A small image classifier, trained from scratch.
Model: 6.63M parameters, arch vit, norm layernorm, layers 8.
Rows from block 4 of a small image classifier, named by matrix and row number. Rows with one number belong to one neuron. Each number is 128 + 32 x the weight over its row's rms, rounded and kept within 0 to 255. All counts start at 0. Numbers have three digits each.
After each neuron's rows are labels from the 100 images, of 14848, where the neuron reaches its largest size: "strongest on" is what is common among them. Only what is clearly more common there than usual is listed. The data: photos of plants, animals and fungi (iNaturalist). In brackets: how many of the 100.
# gate: MLP gate (model.blocks.4.mlp.gate.weight, 672x256), inputs 128-255
# fc1: MLP up (model.blocks.4.mlp.fc1.weight, 672x256), inputs 128-255
# fc2: MLP down (model.blocks.4.mlp.fc2.weight, 256x672, transposed), outputs 128-255

gate.253:158163169168111145173123144139092129117151165133176144123121166121172153114161126044116082107135142132145067110086120130135157159110143112105135129104171099085197180199155144177114081143142175148108136162137170119125132154163112098165124111169059126181116053119085123096116161155149112168115122125183133135202088097141104096161144087139107162133092148118151149152106081112148148022151
fc1.253:114156115108138076108144107183073129175135088134128202098134103172133157117083130109138078152105162139132122139065133095113129098151152113134129118126123094117098133168130100121164113095103149182117149146203120081159107075132078113141136120130106080089185150169117103110071125101086182173138103131173062151131146219087142134150157104154103054146139117097136105144166154142145103136181
fc2.253:121141123106101101102121108083151111112203177071119128134151105144079121138131138100155091058119150128069188143190173133082101093128164079085147158135212141109127104136089131132076164060157074199091113090170093186141149189110120147147110157060149079114103137124173096093182146139125120139074115080138112148121148121115113124090170086113075123174173134140140134096134074134093113166077
strongest on: phylum Tracheophyta (32); kingdom Plantae (32)

gate.631:125097090100221152088166102120112118144125181150100074156127160077139158151146130152122085119064088079124100168170149139081117174159151144142137124183139184109083125126112153123092190109058169192087105097194160163157187143133095097146162137108099157137127113122127167116125123126082118083103062146158102079176159106195176126166115040097103148126120131087134118117088100129156131112103
fc1.631:192135117113157104100114143100137135109115146134124116145124156143150102164107170104083083146161094110099049149135082109150112133163093115156134119136139161138111074122152176123115150105078162148146125139098124158121130092101135078119161058120139146077176108153166185107116140136131113140161104152170073151201082066148160090132090110110098160139121096189168128075140140147157106154086
fc2.631:122154116144150101122069207134109121155092150174100099095139059152128174111120124104097124140174100132072097164088099131119132138154108090163115099130158089187116133100145116089197185138144147114133127107097147099119102081110185136114124162149151094138122134093177106119116091214104075172117130160103146108142117091115126110120114093139111093202105125058109155125167129147138135146109
strongest on: phylum Tracheophyta (25); kingdom Plantae (25)

gate.462:088168153120089114110154148113136156130161084174116154194142140145105172148085145130153105133110135104104140129152173149162140132108180127132074137152125110075115131099116147089096137131120116110120147177055155090109082106105177143141112131156148116121095125067063127252109167174122110104102084107132113177113162118134120162122145085140125137070136129130101131164147154127074163133110
fc1.462:218089175125156183153107144155089126137123133145138082057128146115202140120168157140108103155098116129177088179137076108129146139157044169120161133109158125142111153140205092131195115089143116129117125086130094169143124137059178185163110147137111044134105092146139147202168132082180126082157125168116167123147077081122135154064106107109165127105128127100170146066119059132165104131100
fc2.462:080103116147062146065120118154190127089075101166135097172156183120157098128093172082091122168060093100158121168114156147100200170138108061068121129092111153141103096159119142146185158139166158175126102089124145071107150121138080133126151131137132198114119145068154158153117148133099136133106087134093152096107136097131171145121106145100160167067121143071151132142157097108107100104066
strongest on: order Passeriformes (53)

gate.282:116146101114146072173142132166188100180129153150150156210151162102134146100103171107084099138168096136143068132173121108117152099223126112144085140102068097134123123142116149113135157090141149172164117094132109137142114161095144097092138120086092110109162047095123138132120134088168198141093082147144149153102087092134151143100124141125220134141136148144100128174109156177077118095086
fc1.282:089097123138061197115163119120105107090129111120156119122121081131145101068104112179144110117152157093129183108085141128145076138091163094079162124122143142116128126087102113167082116128116205153128147135106201064152154089102111079143120100179153113153123130142161105151138194128121096105156196146127218099177180101132168158127082110072054125152115135191166112074105176122136142182105
fc2.282:118129106081148170108168122100094094116116123176128098147132114135126144140126102128122093142171090098123157160129168179184088133168177150092076095095164132128154148054140106184160078117068119143089132092121115089163130090164143126109114170053084127135140131158126128065184177156144091170143100158234072170135145105170080094080100154145155082079124101152120090192105100111143134090120
strongest on: order Passeriformes (56)

gate.571:134091127153170129130054129126173127158110096183101135132140129145156128187136135126174123103080117140103063149097154172083139155161177104135127074196095133168170141082134167125173152175111133167124134135102157139139073068090149105101168129119111113138068134102111114182100096148125192118152100171143125130134133106178103085138117094150120177115150186142140111191097147182113089129149
fc1.571:161088121142133108121088127135133111180097083140150096170178129176162161161157094143240128090141134120114117113078120152070116171137123075160117108162118124146163106084116164080122113142172134162181141127124159152105095180093131051115143124089087107108066148138140096185116205131158135138146120155159079098112115089162131174160105107112148128134177178157118166113112142194050113132124
fc2.571:152141146089155105066140099152090223183122116107131096128151127135135133156131181133128078109131138114152101147168159126084181163148156133153133133169080110131156129115135086137155111098108078115146149082188178147141141119119187193102084118130135172127157132119151143153166143107149074124127107123142110104102116115160145151126203119096211162123141176058143172111200108117112104098102
strongest on: kingdom Plantae (29); phylum Tracheophyta (29); class Magnoliopsida (25)

gate.217:132138119121149159173141039125134146138131127136127166148086120070137158145132061154066159057147160108150147117127174114087143111143117103132183192119162097083107157195162113092114142104121088122074076152135164073092105131170131160168139126133116094173119124152129065131187128112158110157145109098120077138096133127139133228104088148104072152127097197135135139151090133117109115121120
fc1.217:162105145111125097116144145110116124127115106133139101085165170152131125145109172078182087106169128148164085169106130157132118124116163090129211146125136159095086100153175074152157149107194168154114107191085182114127148114181110127134086170114149108097196090118103121137136074182143117137056118122163125100071127150133098144137127092071156171090106125151092068173194082133102089139142
fc2.217:141122138097137107086144156155116139148118098174107143047137161148126118169153117123151113114130086155125043148147077184095128160156158108158167086135125113064151159168167188149149133164164181112154167178085195117150156123117134081152123181138123131103131089121075148161127124108098122140057115088124124112087128203122127123151108109147150148036139150140107093143154068066113068166134
strongest on: order Lepidoptera (34)

gate.59:120105085116105153139143130138126119103105121113091126162135108210080178105122176083197150089140163177133129118172139118112159140118149124150169114165127117208093208144156071056194118179140141096116104123168127125109176086166085145095091190206091122122189131114119103114122157081072155129079109160171214118100086075074139148167144154136141145081161085084121143104128146137113081122122
fc1.59:068153132151074105113162171136130121073115093088179161163124127198145155091122119115147135114150097167127121164171135141107146127089112104140168117132110142152083172094167083156105178176118171128074128150179128118134162117122084150118162157135142124117116137102114092137123158113123074182148094157129105110108188071154201076131170110092132083091145131082148127162073142114121057169142
fc2.59:139141097145144134166169132111134081107147133125151133074140090083148067180201171082134129128082058157144094108109121138140176147163157155113185171085134118129159150150136126122121112076151157120121088148138117166122096078141126121162146133216124101155134147147135107102109093139110094087142086098084150142154055145181130125116108167160070118074114136081126108128090180131139094160080
strongest on: phylum Arthropoda (78); class Insecta (77); order Lepidoptera (43)

gate.153:115128123153120048170174123151156087141162086127072115089146113133158152029128050139165137140111143102078127139113116122100141174124115105145107160174089121132156140115126128084127103076188137125131111119096056136158140185073168140089066127126145129152097141191122118160088086133127162116120124140135149099100145143164146137107129120194139122143171093168125112170087143121172136109083
fc1.153:223115171150132119161094171064140139122134128159124144142113083122149124092209068158168170148159171100111158102100089171141183105145074149080184098147157144144139083132125166104123155098170073174124153186120158178091052148132123128075149161138125145165190092165138157161121113098101180120095131099120117084104170173114081091115168084116074077112137152144144102142130126080105136168085
fc2.153:077136115159093174085111115118176105148123201115156112165121093100098133114182091149161131104168133130128103121106140100152116149090158114133133185125126121185053115086139141142091094158176177175118123125102062128135140152158072085174078134163144119133104081148133052103173106096072073189152132071066142153072164085146169081153200134118103128173141112092119112101136154154147143094146
strongest on: phylum Chordata (95); class Aves (91); order Charadriiformes (30); order: Anseriformes (25)

gate.555:077150164139143076135100139073116107124173086113160135147096137131173168125165157062106163136158124123136103118175205118105153125158147154098099187194189136146134157127074125178098124152161173164116123131173162174104099043123126098156085119138150112141101176177073110139067144099144077150155154105114178139115102117183107157145099160130140120126102143091136141096111111107108100169114
fc1.555:118162141091137126144069097208069140072183117074071147163074126071164060139177083165133088125128063105107167057127156152157162163151093092126064108129145147085151144162133147119112111184117092137125164153139193143159185137186131132155127145087126138134182105129110119101127104188119189110104111086159149084053141115121168081098142166116120175111220103163111125129101155156118077116150
fc2.555:121128114158125135137133158147083123116169139165132112119127116127152131135118121119137144129144098120156125097132160142077230130094085095134148145101179117063168178121143154115199122105167122130099166103130130081105114109124136182062137121193182159188130075094131119101107085094080070049158156127128162189176140128158111124109159120119109147078163106100159048061101060145118157169129
strongest on: phylum Arthropoda (67); class Insecta (62); order Lepidoptera (40)

gate.190:147123176097073100142070162056146136117114103118172073134150120172112139101169201102134159165197091102181132121162107142155137125169143125098178125131134154128171116142106159115095088121135148102099142135085202171167191120101102093172135084088162094130088126078176104110109126113125149174165078142120137137101105066101188162131124111184097100152129137112112078131115054089113117108135
fc1.190:087140127138079120171171154126140108139157067105130136166113111103129187161156146098099109115153154122154116146157106100130147119123185078064122169174102169145157155136169155128157164140176116112105107121075124146144056112075062150129159090185093121182075081039127126122112167148187084123159138138087079138135141077133173125113126114147066123119105064115159115162196094093146117115142
fc2.190:151128150112142078116138151089139108177168128076183146113143171123128171098175099106136135127104190169131129091093137182122104127137130067149126146113051180171090152102146185122150053061158115093157101140189113078182118113110082125074123087116179103151135128130097118129114118120121126121069157092074157075139158107150100139064096129120057176184173133121161155166119138096199117064171
strongest on: order Passeriformes (52)

gate.96:049148151142128153144134090144061138112120097137172112175159088120124092142147120160153117102080152153121126122076134113097150085055108197099104154118068159157173181137168134177173181130161129099122123115149071177100143093135125080154102116143128173158133116093101109087149125090184136113152108127148098129127121107128154124149105180167130114076159149129102149113166113119121093190080
fc1.96:141126123100139133142154146128151046191129092162086122118200094136137134111107138155138131146180204157132103160149112208122084146102166086094119133164092180139133161038192106135120144143142125192085118097131106106112098139104111138093069127150122103092198159041140091094122138142130091155104117112077144136163168163132113182119071105120124094152147163132183145155124092067167115176111
fc2.96:075084145125164141132194116088089105098081201140103144102128091135113153121144170137114143110098079084079112132119163157134138087154117121126136172162111156057156152163144144104187152119129128182146133061165109123168121111086088121138158117150118111166129128108124060149141111109099092133105104136067133154161136092116123036132137106135167047137122175173173214166136191136172172126079
strongest on: kingdom Plantae (38); phylum Tracheophyta (38); class Magnoliopsida (31)

gate.658:065144123104143155139134116197137074131134107157115123090135106073122217057050186128086101140148175179140150162076111155137140168063064129155131146092120120171134115126115160184091144109068152112191115132100052084111163107111153108095114082134159153152141107121172114101139135082146162131141138128119142108129138150164114108161133101113138143136100131100134121194127139101148159125108
fc1.658:159143144115130149162109120084081211131123116125112141191073159116116122165221099114155133183124135111177180164136171032118144086165132107144098104171162053172151170172180095081132144122207108169069135144140190151102134149123073138163108153136120106158101104170116139158057132146188101131072145150116155124118141112136170129118108108103115099149113124154149110139077077141150138168149
fc2.658:117073152127145074171123140132082086107150134100115054193173112126117070128138154101098083170111093150163131154136118101138133133145090173099136149170154127088139137102120179125116177132141097055141097126104104167142132140150173182124103129123117110155163138146077100134135143111105139154118136164116124089157053146108179158158147119117096103126166122136099122148145174149093132103172
strongest on: order Passeriformes (57)

gate.368:121126084129142152055126117077116133137097158142106100136132086093151099119111100137059168144100090130067073109141108089113120129142129125127119105163120114225155090109135090122144122109145140079137115072111192155122121095152117110140090126114141153143173096081092095100098114124138166118089114160097139113133096121101170136129119216092124173105133134133125099158103160167139132121120
fc1.368:124080154088139176116132185101162152107111113141147097168147105097144122189061168170123128110153149134113107137143103107159103171119123102125137121167127116163105133137110105100102138167184100062099155090115104117150075091124158111169108135181112177147134080119082142141087135113065154113095143093172192144123145143164181151102166052065146106132142154130142118082136185127092187165143
fc2.368:123147092130080145157119101128096133153172117136130120136110121224082089146128137187130140081156119131157126069162131101075129158118152134089153113085139105177146137144156080137130141130141153152196128105121135133112071148152137136135160127141112129140058163125142166084095146126074178188187184141167117106141150092111128124140143173115112129080163124222133085057055169166158089152090
strongest on: class Insecta (59)

gate.47:103125083127090134143118122090182125142140119142110103114087077130118120115131112101114162081134102089125142095118134081135166155139174176153157138123130096145134057155105155066115095184111187111120112076083167092153149091137148063140144164105066135151138100193107132112139165119137097105141164180100067099077096159069144098139154155098146130138177130146093146190077170085106139100104
fc1.47:147052152117151154127136140137184116096123189098098098116115184130101095109095096096144144145120149127148122182176137195112127051142144089082114141110164182137119168087163183164124182074145145106110111132122119133072127191117097146126105145158167162104133153124195157110127027127149156158087096087120164141106130066146103195151091103075107134136108131121098096130210111115115153156123
fc2.47:129096127175173094113145149181099123146141120114142142121119171114112096073134078075113116141173040147148143119106156110154083148145191164180063080143093123140166163140085148172126086167135198130123165093178121106113067101130126218132166119113101170158119067102154196142097106174134118133157126149173117117045114096160109130126110158116139168133178111145118111146131128127114097165079
strongest on: phylum Chordata (95); class Aves (86)

gate.57:137080190164160155135100083056170168168138207084172115138080102130127113083146115064103122091107153068118117114071107159100182135105139124108119140122194140188118127123155105130133148136118119065122122108140074113138120126106107097098198190161156084133086195094093157154151151142156145154123132148147117142187128122121114081139148182094128168076186155172159117146102199145089149101149
fc1.57:138112074141164123149169118116105124118088109130138169152155178122104084147129111124098103165142149188152092143113150146185175148139129163119140166166095112124101073140158157162121136132047149102131188156118151138140118179120187091101083109165140080132112067119189132119143136133166120118140141110146079082145124121137151222120078152148137153143075113173118146106165127206103057084179
fc2.57:094141177116082158129146087128088143101140039137154140114128111169084148144149101175131123071126111136149138189180157158095116136087100084127101103154132120077174132119114098117120139120152138123142142132097142114148107132093131145095075187152143154169099138145145095081181144112123106075217146082160099134118122086110087157134091177132095144161134141151137113080151120156187201126140
strongest on: class Insecta (78); phylum Arthropoda (78); order Lepidoptera (35)

gate.567:111145073138111089110141127111097186160142144129121140179099106133104108118151122149127142161108136177102080068105136112153161173105153132089061127118151189168149153123078186128055189180135155127130161152117079104124147103170124109106135150154146142106131103128152124138155147093152160120086113088145125153127118115120170119155135112081087148066125155131094100101105179129119112083095
fc1.567:099135187110138145178122069156136121134152137164165110141167074095188131109079077099125097109108078127172145108144133155090107101105108143163162126148153122094123085166111100151173121101135103106119067061156094145095124193133131121135156141147055171147144088120093124093110044134087163191137125189155183120062112098151115157094097149172189128124106159109148130155176159179157132121165
fc2.567:133102105121105121184128097145151156114172175126059141107160145175124116056110133108108100142106154123173073145100101136103113085093105104138056162129091156150097080114119133075072102225083155135142111135138140082140204175118116139129156125065155109107148116130179116102131139103119131111125114173189152106118083168099148099126099139121139160174205136165154110148122150168123128094110
strongest on: kingdom Plantae (31); phylum Tracheophyta (31); class Magnoliopsida (27)

gate.589:136138029157153072111184163083153112113111058121130170164117104146139148134154108184142092134128089108120119095099157092087150132130135092179152116082112083169093105147082112130097120186143106136085169175057109103079116154123122123038096049127150125165179074129102170143138115126092087120118141103137087140127166126091163144155112130133179173069094116145168180166134120159143106104144
fc1.589:152116194121107189142164102150144149172172166179073112119125135118132162110128141088060154099152153153113125164142104139142125117077172160092143144100165152119125114162185036092104062119170105095106121090144124109188102133126111103180161153161101189113078122118147085114104156114133119142172117115184147135126120164150080116123119104083078109127142102163120112092106140121127147138110
fc2.589:124114107090114082105170124103080120093112134153170135162088109168101122137152131117118106124138138144087109223113132097117126114109117133110169101120113134146130174162105148184088116178089107148180139057132144186128143144173117123139130097138198106161116073119126130086129158104094049191147095128167144159107138082173186174097157122005120098084124177151124114126073120131106131108153
strongest on: phylum Arthropoda (62); class Insecta (60)

gate.351:158144122097115095128144131123179159058132227150110187121141161070096175111194158193178119138123161127142168124159101171160122115207114109113131078077101188113117171104127125084187119096086178120097120162118089078184178090097099125145137137109123193087144106147115062133100106136152088090124099085164153152106089145140138109127115110150104105140159141156097183206112138099101108125127
fc1.351:120130132124122111103141121120133116055155213155138137141101187076151175142145138150143125103147137127108146152143084118095165149115070126126182137098119190143084153149112122096173197109082190149086082159135051100213144107087095094119120130092142143105118116109114129170179165204131070092176084134135164147106111182096128078081113139159119138115170141121090145200059147110116102177180
fc2.351:119116123129107179091097141112128131077143173127167136141109108141065175140119055125156106112120141100195055126158145148166105162142129159082107117142130159153131117130072101189201131084101090181083125108157134152098140127112139122133156154171124176141201178198134125091104089070149125168127137147139146111150075167135140127052148183097156097171129091132176124094134138092086142146139
strongest on: order Passeriformes (53)

gate.306:141153145117148102126172102156101106141131137088157093099154112081106201091176114124118102144131089109161070129122146182127142038086066135118154126140127129100169111131143170167105163151157137105105156135146172129105087128092162092160110167108109077109119131106079171177124181160137145084043121172157111097139114167129158180153145118187134148087133073190150161094147164109133130121092
fc1.306:154107183099121080111148106185095140118127153094130110163139094140108110139123106128095108134145092115100117185151090182151094147081069103145152100137144111156142116142130101220077090202121093204141169176124098184109125142142175100051145104096129177115179154147160140172175133191141108164102175181145115115129156133098191152090114161174172154130153088086195103121162135112072069104133
fc2.306:118093135208172107185168146099134077133145112182108112170152129123158110113093083088162087136158085083170124124177083104096134105138138145103184089141114130112129129095137054176093139112083164153081138143112146025182099110110127089092123108154100105080187132156131147173099196176116179196097147134090128102170104123129116064134148143124077101109109126126119107166162120179101160141136
strongest on: class Aves (83); order Passeriformes (55)

gate.154:159104156156091105163150123111112130108126165096119138105126112062123152086141115137156107143077138210096061097156133139135051154125140168135089175152131134139155125100125130166102077092103132167130088139121120149107097182145140137136164100085125095074124129124158138164130105136076154157200141131149123116132195190139136142167095150113109073138130122130124139141108162142109152098127
fc1.154:138136119090172175137078139098126117171091067125163149144091181206126087178126140135079163126148115086128137180127111151135134096122125085120181126134110131101105117146115153098157119148152125118119189104118106193144138084070167119125077167109083153193126092092079127074134125092157142113075154136096124123076051094104081143131171140146157139142145135109154128183149160128114089175108
fc2.154:156149126109143131153101136155128103177083145095192138152126138160129168184101125146071110152135112114094147090085111120105137121111133152167064165105153141147075132118111099133057116168068133125159067175130143126130164174136077119046094114103119165142152117103141084142128146142090151175107066086118096151174153133132200121149099128115138119097081126139118134168098074160173109127127
strongest on: order Passeriformes (52)

gate.654:166172187167086080132096147127179121139119143053133152082124108161073168190116111131142071135068087136177079100129083156112158117100162080205093117117055108091104103170125065138107100084152131128104119149113145169142133128103158134188127105114152134096122226130131099090171160150157102140129141142130140120185197057103122128111126163106120131077106130107090138153109102090068154128123
fc1.654:106156112087144167196122117149073119154093064095026117113073172156169096127151144071166155142121122114117131123106118116061125126188073077130123117172156153136130136115139128184164150154088100168119101133115200088070147091093142144124142160140109191153117155099134174122139107113151167096127157110096135162133153134181106113149180132136093113196080163128105102089154181216173120120152
fc2.654:134115149106117118126164107120105150159104116104084108121094145140110109104181170189116072126104108119126145119182164077054198104133066202172107143112124125142133158141193056110137141094134158168134104169154110178094111120134127079093123127049145121149087119157132146177103153164106159129084116159152143149167107143122137124138093155105081147100080157161065111063137094157148094123123
strongest on: phylum Arthropoda (73); class Insecta (71)

gate.389:094115159129121196058177083120109131118109105139174134122102130121117102077060092140149166129075118119122183147144134193163147044158110093179154162147176105160101091132055124133172171127122153165079138148143170181054192086116111136229153129134148125076140115178130157131168176154136146155080135102163089115098092160148093122096100145113117126093116116155114128146104159083091145104173
fc1.389:171127096161163130144109110178143153144079143077118089084107158128182146231147144122104053124127122089142113156111099149116183132104185128106147143134102204130148141113169078143139127179144110107213115131165081129181061161079126121055109115142158102143119095040124127183141171103143092146157149108103158106155178062114112078170154157165109115185133109089155164109108179124136131113132
fc2.389:082144118102132160109146093164116102108088120103102198147202114124067128190103097097085097142171147183155143106103137131168108112121167085139148156088082146130130163104115147105123168155117159114136117168108137152106090147101062086129085119128139059095130096093109176139103159147114155120093107124146160121113155161103116117151160175142203147178107149112108131150111056100093128134150
strongest on: phylum Arthropoda (69); class Insecta (68); order Lepidoptera (33)

gate.505:130095103089090158093115104109151114118152135115180088113135123142126119121182226172144112086129128132140057123131150142095148123106112137111095138169130145122074096124100137100112132177157172110093055127128105096122185094114145117124142129180118164204181172114111128155105062098080170194181103063138130108121131125102138151127158177124125102102099127107181152064151120099123131156190
fc1.505:087110132163087200106099093080107130091202127112154119140134066111100150131164197149160096077133171141122050122170173107096111179086085144059145120121133169143083203126102102119157125143191141087103077124172114122120131158175079114098140148145124138156097134109114126082074103131123146117147136141158110166105059101151141154147162158159175146129148110115113171100152172092138146135119
fc2.505:212173149113109132178108185100083148133140084127147118105139120117118163091171140139104084092119072111114135142092114170150170141139082101125183157147138134184124138109147140145185110096095076127094167140110166189059125107153173146138168123071160115139121103119154120175193127123132174183091154122097148132092129142071106152131215160100150095215057135122126105131164092140181133166109
strongest on: kingdom Plantae (38); phylum Tracheophyta (38); class Magnoliopsida (29)

gate.599:128136111081150118139142105144154136120082091135142105113134126108198192162152159178142119046127169130102127191088161138098122131119158170192106153149118129150163106106084126122136156139095110140112057080179174181107138073170153154108210145125148143113128132071168115118144118151101074169078152127149185091138164102100086099043125065090126101135052190169097126161134121122112130123107
fc1.599:050150147126169134162159129125120157096082090124148134153084127129090125165109081169073083202164139095193171142134110073174098161156154109148128090099106100154136175132127132066134155105082145137173133154132149064140106159104090110103090098171092140120166095136194140120091094156084141075097139100177181155198167120135181132111109102130131099147136144191076112074101188109153100102159
fc2.599:112124125123133124191153084104168123138131095141183139112127103102131086119126095168136133126170153126126131143162068148082056122165178130091145117115164133192154187167065082084166150177178109174126085132122163132182107152134139161132132120111116095152120170155123168138130099099073122127114113103093191076127124124164157151131166028113118072136124116130115115108173179102174161110120
strongest on: kingdom Plantae (47); phylum Tracheophyta (47); class Magnoliopsida (42)

gate.503:145113120153159137075177130093158088101111153101165122080114181101080129143113119089100179133109126122127147109132166133185101138144091099173133164134122137132137165121118125100081151191141086133138124147122156241104131181139143154098119122162129085194104141096163121112170132052121113128154140101067116168107137116137086100115108171194139109054090094162089166182124092138125164142118
fc1.503:111100123149122136102198083107170102097125147073151102131156135121080145166166065084093173128142127135104144164096163151140112132085095079155146186142129114116134134119159132175094140190171159131118108152095119202169149112097132151095171121152098129199116134107114115121181136049140120139123147100080134147118114118141074106103111144150162143080119081128119115146124084133167132132119
fc2.503:181140104096115136100123114122134065129145144162133116075161125126139211135119161150086091128160141175128179126066095136155117145102155119135120187068083111160141119156096164052155111100120128085106130168126133143166139126084120156123137163111093067135142144130085154126077110078107087121114105173136097113123090141135098172136109109096156099111162144121104045084081176123133093105147
strongest on: phylum Arthropoda (74); class Insecta (73); order Lepidoptera (31)

gate.659:163133149099128103081146129152119079180153127163206162164147096169096123103167086118101077148071187127166080167119175098099151109109175098120151118092166133061129130127115128056086120141126119181064139123098108177151096092105153113167104164111124158085139106082166046131076121114119114205158148124089163114137083176131197091151181162146127085123129115149133086143066133149071104130100
fc1.659:129090103127130095121093137125104145098105128114061108149140180097219129134088145097139131142162109115082138095133059145143131166139099170131087074140068123141069164135116149139120163098167178150099127154167139102119115148148126164153123157126063080106164145176095118081125141153130123104091049132144122147077128086102046119120144130120164170112138152078069193111134114087092113106130
fc2.659:148138146131110124137037169186138129129145156056084098105064150079161173083134093133128123145107108161160117108154153144081166145080153147121144142123063078119091093120165119104078158124119059134131074122147077164112108103139139156148118109129141166075140072082120142101168129144163077144162126175146132175144110064083073173181125066112144167134143145105111191146113120154130099129126
strongest on: class Aves (91)

gate.665:138156137132123115087078090128065159165141150177187098167137109061119130129119149108131121149108140117110123098139172107179088102106160152119163084119096123095152101072067126192127129183135078094104135083098151147179081128072130112100094175126198126170106180126062133147122073132064134164096148139096187112137168084099137154144106129150166113142084110160149119142135127094164134120143
fc1.665:143138127159152189054100092146075142160151136100065113195068140119069166156150115114209094125137128129088119032114141145149155124065167122121127132092136073130071122053148175173122095132125106131123100128091125152127091173146127139147079209096134061146116139141169185109135168081118154144129093116149111147129177111140084140141194113133122126129129143181078113094154099135131102096113
fc2.665:109156113098136101123121165155151112121097179137079157124091145100115104119124103157114107153134157177149131088138141161105102113081109054148105147140128098122100159062103136162094159152118162067202112153099138204100117124141152158164072127083067101102122060119119140086153143132131099156173152138148178135088099151178184123106163115046154129134172179141097177161110112137188144146155
strongest on: class Mammalia (27)

gate.585:178140183182126144093182058116172168106181139103186136164125081138125152135134171127131081115124181086110100130119100100133182160110088167116187116152080119101123121207147147130060121106126125124082179123069158151159101084085166115131114127114170138118157114159083098097200169130125142139129125058139141150133182099123131132113112096159101132166139125102115143161111099138158115100111
fc1.585:161112112155151160095160087104165138072142142113175122140147090166088151157152164122108087119128127147166125109127187089102189133088126154143163101162144120105145091176128126164087093123065154095082146083100152164104122102059162104128158100131159117133148100135070140072171170165135111112104131066172129144133159138125085151099137116137119129173159117083129134132130115137135092089138
fc2.585:114124106111131145133115093135138108131176149168095136089067131192177139131113097086168131130166132118172147153117107073197040118060098117170141117194194128082075158159122129138134103170164084197095106104185077117165151145167166126112097123115076125109080101133129093104109108125116115130165096128120121150100196153169078194116097095128160101141130115117108088167171162113121164067118
strongest on: class Aves (87)

gate.573:110102070100173109121134083087134088088055075071117167146117145108150219177108133131059131131129091105035133098136126143069149133083080122106151078132146057163121129150168117154113135074119052157089181151141109175107106166146131114160118103129135143044159147137109101133144087177130157149156177164160135140123148151098189113043158154142138103096152128139094080161113119133106121196089
fc1.573:131099097156134085126101097097155112109097135179087075142118180146171129087126199145128124082174129124119081091103150114147157115122134073149118124115185156126109140105123124103178165197104092054150175092108107083110076097114110169130141107106170127141106144104156166135091143178173160176117103096165132077179209153114080112153105141139110133150132101108162097118157121136097130119186
fc2.573:061083135164102118067084068100157112167122111114172123168178064133185116113138125153152071103132126124140140152129061136090096101194120120155129150129175062071091192175105119127115127191126102146156134067079044165173137164124142112102130138106111098145148121104097189085118175112155124241127100096131097125180128121135116106138107128127087077148139186157151119124116148083134138114150
strongest on: order Lepidoptera (35)

gate.195:127126182107073077098119170126087115149134152163084096124136112125129145157082150147105117117122119135141133152148159133135161186167123157125129156119105126133132051128150152079166078137107078198132118114159138064146070148117137145091213192154079184140121182133062160136150113135089156161088076131123129187131147147132115143177103198111177178137149098113087085105106130072148122151115
fc1.195:093140147128107184125086134083115135153111124103123155101183134128130135106087104150147125100127215154141170212119083141102138163118162150126111096166162093085148115088082202093144126144104117112141119174103128186124191159104140124087167143147141094108092080136116140084193126134127098158177147174176084154186139133123106149136121197084169102143081132144102124138110084144171129172056
fc2.195:133196167144125165148128107164128105154153068131091087098233103120178128118121066187175084118169124121188165172132112111126145135143105141088111090206169112142096095137072145120151132090092080146121104184139116150114145120092092102149148094121145134142067126118157156126167146114119086132160158161144105115110174137108081125154090199150139134126099136122122144129176114140114102118096
strongest on: kingdom Plantae (32); phylum Tracheophyta (32); class Magnoliopsida (26)

gate.365:093227141151135111152129137141106128078131085145073093117137156166175204149091119075098153162123123121118130126071091186146197129105204161124176144116077165123175070207125094097177151140127158140138180065174203150081127178113144147108182143086168117079115147144177157105114172128126114093140135174119168169102106101126156094129113090110133122156101174204151129129119110126149109206091
fc1.365:118144130108164091040152178164123122125155104138086143128130148118146181107093105107191125136171115140087159097088100154184042115148130127102187128112134182125077126170132123136113152119107160114152067128153219106118115134142125144120152142116198087132174093184158126110066184154174173067102133131070089107117142074112131122082096134167170156174092113156106147135158127114152146109079
fc2.365:175185130122067080094128135050171179101104133146184143170130130150153133162157146114117125125093167128145136126085083097130124160175152116085118147097114135113141205066162117105140080176190110126138108119141160170104120137093096128142167107170063112165166112132156150075165150174097155130121135106112139091133104108130127166095137192095133149150094138107110158086135138129097166204057
strongest on: phylum Chordata (92); class Aves (89)

gate.517:122092136194140149115100099175073197164097142096158128135149186137160134086106184158169082136141140126115077138122130146138136178167199113126100152129120131177135097113130096102093113144087158133061120048161138192164157166065164190144106157104090118112092121112129130157114078101056152135103114132117167168159102115127074129174134108078133120122108078107123145134104150054168127106121
fc1.517:140150126137106069130143102139121013093138109127107110164171145078097120129156086112088165129150142161126203105094152133126107127134148172109190107104168128137151130158118119150133156093134085142162122199074142080143111113155047087071119148109119151095172115134124106110122158132143107110145132120110122129110111118087131109088168165190131116165123111146144073116174112172081097111146
fc2.517:098149169083168092121141117107103142143097087135174092099156112153159135134141152126154128092164142099095116140126135056109158090118138159114088171126133080070138100159122131052142143109173178165085124047163117085183116162167178096136093167142132148143102152186183126077105155144103093170106122131112163131110183135112127127133108112165114102117132120197137151088072105102137148133103
strongest on: kingdom Plantae (53); phylum Tracheophyta (53); class Magnoliopsida (41)